A small audio captioner, trained from scratch: 12.5M parameters, decoder width 192.
Rows from block 6 of the audio encoder, named by matrix and row number. Rows with one number belong to one neuron. Each number is 200 + 20 x the weight over the matrix's rms, rounded and kept within 0 to 999. All counts start at 0.
# fc1: MLP up (encoder.blocks.6.mlp.fc1.weight, 960x160), inputs 80-159
# fc2: MLP down (encoder.blocks.6.mlp.fc2.weight, 160x960, transposed), outputs 80-159
fc1.459,178,209,216,200,193,177,193,199,207,206,199,199,185,174,223,179,197,175,218,206,190,178,182,217,187,191,200,195,204,215,205,180,224,211,193,180,184,182,176,200,206,203,210,188,200,215,209,195,198,214,169,217,203,173,202,173,188,210,177,203,230,213,203,227,202,217,223,212,224,183,212,156,212,228,224,199,216,216,212,184
fc2.459,198,196,221,231,214,216,189,211,154,204,193,182,165,209,216,207,210,204,174,208,195,199,200,201,206,176,197,204,184,203,179,205,193,178,211,195,197,211,197,176,194,178,211,172,165,229,217,172,194,207,215,198,174,192,198,186,199,217,200,186,227,190,222,174,208,195,216,213,164,201,210,191,238,182,202,210,182,220,203,192
fc1.460,216,215,173,187,210,213,219,197,182,209,189,171,233,219,217,184,237,181,188,191,253,190,218,185,204,198,186,209,192,259,199,200,182,181,195,193,188,204,189,197,212,193,168,199,161,199,183,199,185,183,193,200,221,245,231,210,213,169,214,178,219,210,202,167,161,219,197,192,196,258,177,181,206,228,203,220,214,200,231,199
fc2.460,226,198,162,250,204,206,210,219,191,175,196,215,191,215,219,172,224,197,196,145,197,209,237,218,170,199,182,218,195,213,181,220,196,205,215,212,176,197,139,215,221,224,168,219,172,170,205,227,205,219,257,236,211,199,164,166,229,180,177,217,179,176,209,191,202,158,192,189,242,235,201,185,190,196,194,196,247,201,217,222
fc1.461,193,232,180,187,185,217,173,164,188,203,196,184,248,185,196,194,214,196,183,204,166,192,198,200,253,188,193,204,185,171,186,206,214,186,192,227,221,245,196,215,208,215,217,170,215,196,229,191,173,196,214,171,194,225,240,193,221,233,236,188,201,226,219,178,182,188,164,192,190,206,218,198,187,199,210,164,197,169,244,227
fc2.461,207,203,187,217,207,235,190,201,220,147,213,181,227,208,214,229,193,194,161,218,213,216,169,190,228,189,185,219,158,237,215,203,194,189,191,165,206,216,193,199,214,193,185,221,179,208,167,201,220,175,186,202,179,150,202,183,210,228,204,201,204,206,183,156,152,171,209,199,167,189,197,178,174,197,186,192,204,226,166,206
fc1.462,235,187,208,166,191,201,199,190,196,220,203,185,174,209,183,221,190,183,196,193,199,229,201,215,208,203,232,207,218,211,207,188,210,226,206,178,198,212,205,188,207,204,193,202,207,198,211,219,192,179,198,214,177,167,176,183,187,191,181,204,180,185,233,191,184,219,216,189,189,205,193,192,183,147,211,208,251,189,211,202
fc2.462,202,189,169,219,193,194,218,216,198,202,183,211,214,230,186,187,211,213,190,185,233,203,194,215,188,221,193,221,174,203,195,196,167,199,190,192,202,202,231,217,199,226,190,190,195,184,192,186,211,179,212,193,180,193,180,199,204,209,222,206,179,177,223,208,189,180,186,170,205,188,182,174,191,185,188,185,214,201,182,198
fc1.463,198,180,181,210,192,214,208,214,201,209,206,197,223,215,218,235,198,194,186,252,224,220,193,171,188,222,196,229,235,185,185,214,206,183,164,238,157,177,172,190,209,200,207,186,206,206,180,191,204,219,224,217,208,221,220,197,219,198,229,170,174,199,195,189,197,215,200,199,213,182,197,184,199,206,186,201,225,200,177,211
fc2.463,196,213,201,199,165,211,180,196,224,211,208,216,208,188,197,215,175,228,218,226,171,188,182,198,200,241,229,176,228,230,195,183,180,160,192,196,156,223,180,205,242,207,201,203,205,181,180,217,169,195,231,205,199,186,196,214,192,205,183,188,226,179,191,185,200,187,194,182,196,198,177,193,168,185,182,212,162,215,185,217
fc1.464,194,219,192,224,226,191,211,251,206,186,217,202,166,222,204,188,211,215,227,205,238,215,202,215,180,201,183,217,206,200,211,192,206,191,196,195,183,192,206,177,209,198,197,222,185,249,234,169,152,242,186,195,199,189,231,219,209,188,180,216,200,177,201,169,214,222,193,242,178,210,177,204,198,194,199,171,188,228,152,192
fc2.464,188,213,215,214,219,202,194,191,203,206,245,202,173,204,198,182,173,187,219,197,191,256,227,217,184,186,200,210,162,206,206,201,212,215,228,200,219,212,203,187,193,217,206,217,182,181,207,157,199,200,228,189,183,244,226,204,195,197,220,138,185,198,206,178,227,212,201,208,209,182,174,213,231,212,224,199,175,202,215,148
fc1.465,228,217,218,267,211,196,204,166,152,222,216,228,184,214,208,190,229,208,223,213,242,240,185,213,225,208,187,214,168,203,193,229,181,191,212,218,255,202,207,216,222,212,195,202,223,209,158,216,216,200,206,230,189,199,220,225,216,211,231,208,175,201,191,185,219,182,220,148,200,171,203,239,181,206,218,204,186,188,188,166
fc2.465,189,216,200,205,189,204,191,199,198,170,186,239,203,181,187,187,199,181,199,227,194,219,188,203,193,211,205,193,202,160,223,199,205,180,230,196,228,207,184,209,190,178,167,201,190,165,218,181,215,176,211,164,190,203,223,213,202,172,203,223,215,209,211,204,189,191,195,184,199,204,186,198,226,199,185,212,197,169,191,216
fc1.466,220,176,223,224,229,190,214,203,186,194,177,221,219,242,243,194,179,231,189,202,241,206,205,217,193,216,167,212,216,202,207,163,183,196,165,212,162,208,221,197,181,178,229,158,196,203,222,222,201,224,244,207,189,227,222,192,207,216,224,189,171,181,194,217,194,192,232,203,184,165,200,200,181,231,172,176,181,185,212,198
fc2.466,185,217,170,213,198,192,209,218,199,167,201,208,173,202,210,209,166,192,189,213,178,224,175,190,208,253,202,194,203,197,209,209,165,184,217,194,161,203,191,179,234,228,183,197,185,219,201,212,217,202,213,222,209,202,185,216,217,188,200,200,225,234,233,189,232,220,216,209,159,228,180,199,188,217,214,205,218,185,173,197
fc1.467,215,204,220,211,207,169,190,175,183,206,195,199,207,200,174,164,185,224,226,236,185,212,197,204,192,215,162,219,189,203,173,208,194,164,179,239,233,198,206,222,197,185,186,200,238,195,192,203,207,218,186,213,204,196,208,192,162,179,185,189,156,208,185,202,185,213,200,234,228,218,203,160,183,216,221,223,187,201,213,202
fc2.467,185,212,180,194,174,154,201,198,194,191,193,233,199,205,192,185,175,206,231,197,241,207,190,222,221,195,170,188,213,198,191,201,195,150,197,200,201,162,215,228,182,189,206,205,192,200,192,201,216,224,185,210,215,218,217,205,188,191,210,218,193,200,182,204,198,221,206,220,192,202,226,176,190,198,228,181,203,227,207,228