Rows from block 11 of the audio encoder of a small audio captioner, named by matrix and row number. Rows with one number within an expert belong to one neuron, the router's apart. Each number is 50 + 10 x the weight over its row's rms, rounded and kept within 0 to 99. All counts start at 0.
Before each expert's rows are labels from the 100 clips, of 14976, where the router gives the expert most weight on average: "responds to" is what is common among them. Only what is clearly more common there than usual is listed. The data: synthesized solo parts of chorales (CocoChorales).
# router: router (encoder.blocks.11.mlp.router.weight, 8x320, trained with AdamW), inputs 192-255
# up: expert up (encoder.blocks.11.mlp.up, 8x80x320), inputs 192-255
# down: expert down (encoder.blocks.11.mlp.down, 8x320x80, transposed), outputs 192-255

# expert 1
responds to: violin; note B4; note C#5
router.1:46 61 47 59 46 45 39 42 50 38 67 47 47 38 49 50 52 57 54 38 48 45 65 55 59 53 50 56 55 45 44 58 69 35 40 45 50 33 52 44 52 46 34 44 44 56 62 58 44 35 49 50 38 75 33 59 58 61 59 44 56 57 44 59
up.11:24 49 37 41 53 63 48 31 54 37 55 62 55 49 53 61 57 48 65 51 45 49 45 39 72 41 48 64 49 72 51 38 60 51 52 60 59 60 56 48 57 57 44 57 36 27 39 41 62 48 58 67 36 71 49 44 40 61 49 31 49 56 43 53
down.11:39 37 42 45 49 40 36 58 51 54 58 75 51 44 49 68 54 51 43 45 51 48 47 71 42 46 36 60 56 46 60 51 64 58 54 44 46 56 51 31 44 37 52 63 51 45 43 57 33 48 49 58 38 51 42 42 62 71 53 39 64 56 50 61
up.12:51 38 37 49 38 34 59 44 49 37 47 26 43 50 53 47 46 49 41 50 54 49 48 54 52 62 58 61 24 58 65 54 52 54 41 30 34 37 52 47 29 65 57 44 46 55 43 53 46 44 53 57 40 59 63 38 73 51 41 31 63 49 52 42
down.12:55 58 65 54 40 43 36 48 58 41 71 62 38 41 57 34 61 52 59 45 54 45 41 50 44 49 48 55 34 58 67 40 54 52 45 48 41 56 65 56 58 62 54 59 54 51 42 68 56 48 42 45 58 55 32 56 53 54 58 46 61 36 50 48
up.13:48 66 54 43 42 59 62 57 44 44 40 61 38 38 61 52 47 45 32 49 38 45 38 60 51 60 43 51 35 67 44 54 62 54 51 47 58 58 57 35 51 51 47 48 61 61 57 43 59 50 47 44 56 44 46 33 44 37 41 46 39 52 35 53
down.13:45 32 48 57 48 46 48 48 43 26 38 29 42 55 54 42 47 51 53 49 58 45 65 56 65 42 54 55 47 32 53 46 41 67 50 50 57 43 42 37 41 59 46 62 48 60 27 47 60 45 60 50 50 37 41 56 34 51 50 53 44 43 34 62
up.14:47 39 67 53 53 42 62 56 49 48 70 60 35 57 58 51 40 40 51 52 45 36 45 41 54 39 60 66 46 56 66 52 52 37 39 58 32 57 50 50 46 57 66 63 55 46 63 32 45 46 67 53 59 50 40 60 46 57 68 31 51 43 32 44
down.14:59 57 70 65 57 59 46 36 58 43 34 53 43 54 40 47 59 57 35 47 51 63 40 49 62 61 39 52 55 66 74 63 47 47 33 52 39 39 43 46 41 45 41 33 54 59 58 38 52 35 35 69 59 52 39 74 45 38 39 45 51 41 56 37
up.15:58 16 31 71 65 43 34 48 45 52 43 62 45 59 51 49 56 37 51 60 53 61 50 33 71 33 67 41 52 36 36 56 59 46 50 57 60 52 57 58 37 46 69 53 47 40 67 38 61 64 60 53 58 44 47 51 50 49 66 71 53 49 57 47
down.15:64 43 46 67 39 73 68 64 65 46 33 53 52 40 37 58 47 44 50 46 53 43 62 45 45 52 44 54 52 61 49 50 44 43 59 35 66 46 44 34 32 49 53 59 65 56 43 28 48 48 40 44 41 39 46 38 57 70 55 28 47 52 66 45

# expert 3
responds to: viola; note A#4; note A4; note G#4
router.3:53 45 33 20 47 58 70 76 46 30 55 41 60 48 58 58 53 50 48 65 53 43 55 41 53 38 63 45 65 55 58 51 29 58 42 48 51 41 37 44 39 57 61 43 55 46 32 39 43 63 46 47 53 32 70 45 59 38 35 63 47 51 54 31
up.11:41 49 50 55 49 47 58 53 68 46 60 58 66 47 33 43 50 47 45 59 49 59 42 38 58 63 43 47 54 54 61 58 54 36 42 51 48 25 37 41 24 24 31 55 45 55 56 43 57 56 41 44 43 74 51 56 54 36 39 45 36 35 53 38
down.11:60 47 67 59 43 43 61 38 39 59 66 56 57 63 32 62 34 51 53 51 66 50 65 45 31 51 46 56 71 52 46 38 57 54 67 37 53 39 69 38 44 47 48 34 60 36 57 60 60 67 48 51 52 46 54 57 36 56 50 54 57 59 48 57
up.12:52 70 52 46 55 44 56 61 49 57 51 54 50 41 65 47 51 49 40 40 51 58 50 35 63 47 44 46 43 63 50 43 60 39 59 46 64 53 68 38 38 48 56 45 64 40 48 45 49 37 56 41 58 53 27 56 37 48 35 66 44 46 41 52
down.12:56 67 50 36 59 50 51 57 49 42 58 46 39 53 48 45 58 51 47 58 65 42 69 57 61 46 36 33 52 58 56 37 50 58 60 50 56 47 55 25 34 52 36 32 42 65 43 67 56 28 43 55 58 34 51 45 57 59 45 48 45 57 31 60
up.13:59 38 49 64 50 54 51 60 39 60 69 29 49 48 59 53 48 48 57 50 54 37 55 54 30 50 42 54 25 46 55 42 26 47 57 47 32 63 60 35 61 57 51 55 43 28 48 46 42 33 62 50 53 41 48 47 78 47 43 78 58 42 72 54
down.13:38 63 50 42 47 37 48 61 53 33 36 51 52 55 35 38 42 50 45 60 66 54 60 57 45 44 58 34 53 59 35 44 57 64 53 63 43 51 50 67 44 49 58 59 54 54 82 33 51 43 47 39 59 31 54 50 54 46 53 49 59 52 60 45
up.14:65 55 41 38 41 54 46 54 44 41 44 57 57 48 50 54 57 55 54 52 55 43 48 38 47 66 58 50 61 44 46 28 71 49 62 36 62 45 52 67 49 60 59 56 64 45 46 55 49 59 76 66 55 44 67 57 46 33 56 52 57 56 44 56
down.14:48 52 69 70 48 47 43 45 70 53 40 45 54 37 48 56 45 53 48 45 53 44 46 45 59 59 53 50 35 46 44 54 52 38 51 65 57 31 40 64 42 48 65 54 48 42 41 59 58 56 49 62 63 35 42 42 59 61 50 56 45 68 41 48
up.15:42 30 56 45 51 44 48 51 51 46 52 57 48 46 68 47 50 62 38 50 54 46 65 48 34 60 42 56 63 41 59 52 57 53 48 43 75 59 58 45 59 46 47 53 52 60 41 54 45 61 60 55 32 51 43 39 56 50 53 65 59 33 52 35
down.15:22 34 45 38 26 46 49 48 56 47 44 58 62 54 64 61 42 45 53 36 48 52 42 66 51 45 64 61 35 63 45 56 45 52 61 46 58 46 53 50 48 39 34 31 42 20 47 44 38 47 48 74 58 67 32 52 37 40 44 55 71 49 35 46

# expert 5
responds to: cello; note F#3; note G3; note A3
router.5:41 31 66 58 53 49 32 35 54 68 36 74 50 48 50 52 45 55 39 55 30 60 47 43 58 68 50 49 50 40 57 44 65 57 53 46 41 68 53 46 43 51 60 50 40 45 45 63 65 52 70 70 66 64 47 44 37 45 46 39 66 47 51 65
up.11:39 41 38 60 51 59 39 58 55 47 47 26 76 54 58 61 49 36 48 54 52 46 61 37 69 35 45 40 49 43 28 46 55 53 57 67 40 53 33 30 46 42 44 61 38 49 60 54 66 50 49 63 39 46 43 59 51 43 44 48 55 46 28 42
down.11:43 58 54 77 56 62 66 54 45 55 38 38 53 62 51 40 48 39 60 41 41 38 24 52 52 67 61 52 53 58 49 58 41 71 48 60 57 54 45 43 43 47 74 53 58 50 61 53 34 45 50 45 72 44 47 50 43 69 56 56 58 51 57 61
up.12:52 67 30 56 35 63 69 55 43 42 53 60 50 54 36 54 48 42 51 38 58 35 48 36 42 72 51 35 48 41 45 67 58 75 47 67 66 70 56 60 40 48 62 42 52 46 51 40 63 44 60 46 53 49 40 52 57 43 53 59 35 45 48 46
down.12:37 29 53 39 51 49 54 41 41 30 36 60 50 53 55 36 48 58 36 40 44 24 70 49 34 41 44 56 50 48 35 54 46 34 46 58 45 47 60 52 37 54 43 49 45 56 55 53 52 45 21 56 56 58 43 61 53 55 52 42 56 51 61 37
up.13:68 49 44 38 38 53 40 43 49 57 53 41 40 56 53 38 51 64 52 47 19 57 42 59 44 53 51 50 54 53 53 64 50 60 33 33 48 44 33 57 55 40 45 40 46 65 50 28 67 54 45 41 46 54 44 53 44 45 49 54 56 42 43 44
down.13:39 65 46 45 72 49 40 61 44 49 44 51 70 41 38 58 66 59 49 62 52 40 53 50 36 47 53 51 52 33 50 58 35 49 51 62 41 34 37 62 44 52 53 53 36 56 51 47 50 60 57 78 41 73 46 52 53 44 38 56 40 45 62 57
up.14:46 51 49 41 37 49 53 58 40 64 29 56 43 53 69 55 42 43 45 53 46 53 42 56 59 56 63 47 51 47 52 68 67 69 58 51 44 57 63 41 45 35 55 51 59 55 54 37 72 38 56 45 51 43 48 39 47 43 52 45 59 59 32 48
down.14:41 60 39 52 49 43 36 34 59 48 36 62 36 55 43 36 55 51 63 42 58 46 38 37 55 57 46 55 47 60 49 25 55 51 33 52 54 54 49 48 52 57 69 37 36 52 56 52 43 48 68 35 71 38 50 45 39 51 53 37 59 59 54 52
up.15:41 36 61 33 44 30 63 60 53 58 56 48 48 56 42 57 55 58 64 31 64 51 25 42 45 45 48 63 57 46 53 55 48 47 50 46 53 46 56 57 46 53 48 44 52 54 43 58 37 57 58 59 48 43 60 44 18 34 43 29 39 44 36 25
down.15:62 60 55 57 52 43 60 58 45 42 35 66 71 53 51 59 45 60 53 47 41 28 40 51 54 42 51 47 44 47 42 51 51 65 46 49 56 51 44 52 56 44 58 42 56 44 56 37 52 51 42 45 52 59 53 38 36 42 58 37 60 37 47 42

# expert 4
responds to: note G4; clarinet; violin
router.4:46 50 49 53 28 35 37 25 50 35 48 28 56 40 47 41 50 50 39 57 64 49 38 50 69 35 66 51 29 57 42 36 54 46 56 59 48 60 53 55 51 49 64 64 41 36 63 58 35 58 65 59 49 67 53 50 54 62 51 39 57 44 44 59
up.11:67 50 57 53 57 43 48 68 35 67 69 51 42 38 56 56 53 55 44 56 59 62 47 55 55 58 45 51 57 54 33 50 51 48 52 58 62 39 47 78 50 49 66 32 44 59 36 64 54 41 47 38 50 29 61 50 45 56 37 43 75 63 65 38
down.11:63 49 44 76 40 48 52 48 45 67 36 50 53 60 62 27 52 31 52 31 29 54 34 43 43 69 57 58 32 56 68 66 61 28 38 58 44 59 60 42 58 50 37 45 42 66 49 21 59 35 48 79 67 59 41 41 43 61 32 52 63 45 31 33
up.12:57 41 59 60 83 55 40 44 45 44 33 45 64 54 40 40 43 36 59 46 41 43 47 42 66 30 48 38 68 49 26 53 62 42 48 48 55 44 60 50 57 48 45 59 44 64 46 45 47 47 57 45 44 67 55 43 56 47 44 34 14 44 48 61
down.12:44 57 47 60 43 39 27 54 60 43 48 60 68 46 32 47 47 55 41 49 61 49 37 50 50 54 29 37 52 38 64 44 60 55 69 38 57 37 37 33 39 47 53 54 53 46 53 61 55 45 54 51 67 52 43 65 54 57 63 55 40 49 69 54
up.13:44 65 54 49 57 62 38 57 40 51 33 64 51 57 47 50 33 22 38 43 59 50 48 55 45 45 53 39 51 36 46 51 49 64 37 48 48 54 52 43 53 54 39 49 28 36 46 53 55 61 33 49 46 40 56 47 60 55 41 53 37 65 40 78
down.13:52 63 59 63 56 48 40 54 33 48 47 42 78 50 47 36 77 65 39 41 61 79 53 57 44 72 41 46 67 42 61 68 43 42 49 48 56 28 60 54 53 49 52 46 45 59 48 60 65 57 45 60 52 49 58 73 69 35 36 61 54 70 61 59
up.14:57 52 46 48 59 41 66 64 44 45 42 38 57 59 47 31 52 35 49 40 52 47 33 47 51 52 49 44 49 56 58 56 58 41 40 35 53 37 35 45 65 75 60 37 61 34 60 36 47 50 31 54 65 57 39 56 58 51 44 61 36 65 34 67
down.14:38 61 58 34 51 50 47 50 75 61 35 46 55 45 44 45 60 54 53 54 69 61 57 43 53 55 51 49 64 61 36 68 60 65 36 58 51 47 46 68 51 50 57 68 59 43 39 46 69 35 52 50 51 37 71 42 47 47 75 38 50 58 51 17
up.15:37 47 41 65 74 53 59 52 63 34 42 33 42 43 67 53 51 42 40 44 35 58 63 55 65 41 56 45 39 56 42 51 39 35 62 55 53 36 65 64 32 33 69 44 50 70 40 46 57 38 68 39 35 38 46 55 73 49 45 52 54 42 62 59
down.15:52 45 54 61 38 41 51 60 46 46 51 63 43 39 47 47 45 57 45 59 68 47 43 57 42 33 40 32 49 42 39 38 46 49 54 53 37 73 53 40 52 42 49 59 52 45 56 48 60 63 42 56 46 35 49 45 43 46 53 53 41 32 47 61