A small audio captioner, trained from scratch.
Training: 9000 steps, batches of 128.
Data: trained on synthesized solo parts of chorales (CocoChorales), 29.5 epochs.
Rows from block 4 of the text decoder, named by matrix and row number. Rows with one number belong to one attention dimension. Each number is 128 + 32 x the weight over its row's rms, rounded and kept within 0 to 255. All counts start at 0. After the name is the row's rms in percent of the matrix's.
# v: cross-attention value (decoder.blocks.4.cross_attn.v.weight, 192x320), inputs 64-127
# proj: cross-attention output (decoder.blocks.4.cross_attn.proj.weight, 192x192, transposed), outputs 64-127
v.105 089 [ 88 163 112 108 111 117 177  78 180  94 173 108 112 122 205 119 109 116 126 207 169 166 128 104 102 155 126  88 135 159 158 156 133 110 161 145 163 128 153 145 117 149 136 112  93 161 112 136 109 103  63 113 130  76 165 115 114 118 130 131 194 126 111  99]
v.106 104 [123 103  71 115 182 156  96 138 109 106  83 121 105 150 114 120 131  93 128 120 127 151 140 159 108 119  58 134  66 103 129  99 114 156 125  87  69 142 176  97 115 108 140 187 114 143  96 112 101 169  83 167 129 110 160 184 146 139 114 160 107 123 144  99]
v.107 094 [100 131 112  83 135  64 136 130 141 152 170 118 142 158 134 169 170 163 107  62 101 117 107 126 140 120 160  76 142 167  69 153 135 118 123 148 135 152 143 162  50 128 148 114 110  98 130 146 141  83 127 188  51  86 102  83 118 134  96 103 184 135  55 140]
v.108 092 [ 76 157 126 119  85  83  72  93 109 116  71 103 139 121 163 108 142  89 126 135 174 185 107 209  61  51 101 139 126 130 117 168 110 166 119  75  86 170 157 107 104 168 131  98 153 122 151 117  71 132 117  73 131 118 213 117 139 115 149 103  94 133 188 127]
v.109 096 [140 153 146  88 177 139 161 163 128 128 153 170 154  92 103 171  80 135  74 126 131 164 146  72  87 117  79  63  98  62 209  96 163 106 131 126  86  84 213  99 165 119 122  57 152 147 109  86 117 147 110 175 101 167 205  69  65  60 156 173 194 181 142 141]
v.110 091 [122  71 154 113 109 181 125  80 116  88 133 104 142 123 130  49  84 126 120 173 151 113 132 125  93 121 192  98 104 116 189 138 155 114 121 123 127 102 135 155 140 150 150 106 141  67 113 140 143 167 134 136 127 167 134 146  74 162 113 167 134  91 115 123]
v.111 091 [ 64 168 124 159 102 176 168 117 116 110  95 135  91 144 139  96 152 160 133 134 136 169 103 134 103  67 110 140 161  60 125 152 111 148 131  71  76 185 151  93  81 147 128 108 201  96 104 126 202 164 176 111  91 127  66 158  95 174 155 154  88 150  90 117]
v.112 098 [139  70 130 120  72 153 116 128 171 167 161  81 142 158 210 115 126 137 178 131 168  72  94 122 150  82 151 144 125 132 127 105 150 100 102 135 130 167 132 140 133 134 161 155 136  72 177 162  84 108 143 112 165 133 139  48  73 187 112  81 143  80 166 110]
v.113 083 [ 72 126 103 195 155 158 113 113 113 161 123 196 147 124 139 192 147 160 141  81 125  42 103 154 139 109 113 170 115  64 140 104 127 129 101 124 127 122 120 111 203 136 105 155 116  97  89 131 154 137 164  91 123 103  78 164 132 124 115  96 134  56 158 123]
v.114 104 [120  91 112 168 178  88 200 136 142 137 124 140 139 149 202  88 120 158  89 119 163 108 123 108 121 180 137  90  97  98  77  59 171 123 167  88 122 125 165 147  89 130 122 149 155 168  88  80 111 137 154 140 135 102 133 156 138 117 104 147 109  86 144 113]
v.115 082 [106 110 142 105 104 118 120 163 115 133 115  76  81 128 126 133 154  81 155 127 157 110 117 128 102 206  95 108 122 166  96 103 148 147 120 134 154 182 121 177 125 109 109 112 154 106 132 146 108 101 124 116 127 141 129 153  93  69 166  91 107 141 126 149]
proj.105 092 [136  92 144 179 182 128 172 160 159 119 146 198  99 103  88 158 105 133 105 123 158 200 142 200  82  93 110 170 209 149 159 155  75 121 114 125 201  82 112 145 115 142 105 178 101 104 159 108 133 143 193 148 141  99 109 184 118 132  86 186 100  93 127 148]
proj.106 096 [127 148 204 151 115 167 152 197 131 125 142 111 181 157 124 127 191 135 113 103  54 184 122  77 148 149 109 141 115 134 152 105 136 124 115  78 137 173  84  95 137 127 119 169  72 118  93  90 117 139 109  76 150 143 133  98 177 171 202 140 175  90 177 142]
proj.107 092 [150  99 107 116 118  90 143 116 157 152 158 152  81 112 132 132 124 167 135  20 111 138 126 129 124 223 151 143 111 126 112 139 110 137 120 133  76 162 171  89 165  77 131 143 134 132 129 141 146  85  95 173  96 109 151 103 126 150 122 134 145 100 104  87]
proj.108 092 [149  87  55 163 163 123  88 166 195 159 132 184 228  99 119 118 103  93  96 120 109  80 146 135 130  76 133 145  77 118  98  95  91 161 134 160 159  87 153 159  84 128 161 100  97 112  90  84  70 119  95  87 186 155 136  75 156 175 130 134 136 148 159  67]
proj.109 095 [160  68  44 135 133 159 121 152  96 120 116 117 133 131 100 110 130 193 143 156 126 165 108  77 163 122 129 119 183 163 129 148 136 130 108  71 171 136 122 149 146 157 111  92  66 131 193 129  89 144 146 160 152 137 100 158 180  99 137 155  85  84 117 139]
proj.110 102 [102  96 181 166 127 146 169 106  93 164 138 170 106 158  63 205  64 178 137 114  83 104 135 150 214 155 166 103 169 108 158 120 119 179 167 107 133 100 148 139 125  99 134  97  77 130  95 142 132 100 131  93  81 116  85  92 125 115 150 171 147 169 113  95]
proj.111 092 [107 172 117 129  80 188 105 126 124  98 196 152 116 130 122 140 167 125 166 110 126 143 135 114 127 107  97  88 148 127  90 180 143 157 112 137  97  82 214 116 171 148 156  94  97  94 133 101 104 145 133  89 141 133 103  86 140 185 217  80 116 148 149 135]
proj.112 095 [134 175 142  93 128  88 170  96 117 124  77 127  85 154 163 128  99 148 106 188 115 149 137 183 120 107 181 147 136 177 119 106 145 105 130 155 176 170 118  92 161 127 147 172 125 162  91 126 219 129 174 136 109 143 172 130 129 171 111 152  78 146 167 123]
proj.113 087 [100 153 153 131  69 131 134 115  98 135 155 105 164 102 126 110 132 152 122 110  79 148  73 182 119 143 169 148  88 128 141 128 144 122 183 150 113 154 113 129 124 100 118 100 137 147 106 106 153  84 133  92 136 170 150 166 159  78 141  86 121 113 116 134]
proj.114 107 [139  90 165  99  24 174 179 101 125 176 130 116 101  83 121 146 139 161 126 103 130  83 126 117 111  97 125 111 190 141 115  93 177 127  81  80 105 185 130 130 110 136 130  93 158 144 164 117 162 130  91 123 136  94 154 124  60 175  88 112 127 177  90 122]
proj.115 092 [190 133 121 114  99 145 127 118 112 173 125 169 162 129  87 185 124 156 166 140 120  64 124 193 158 122 188 139  86 113 119 162 141 136 177 150 108 127 119 114 129 117 183  94 136 134 110 135 183  95 118  91  91 117 122  73 138 137 143 137 151  90 151 108]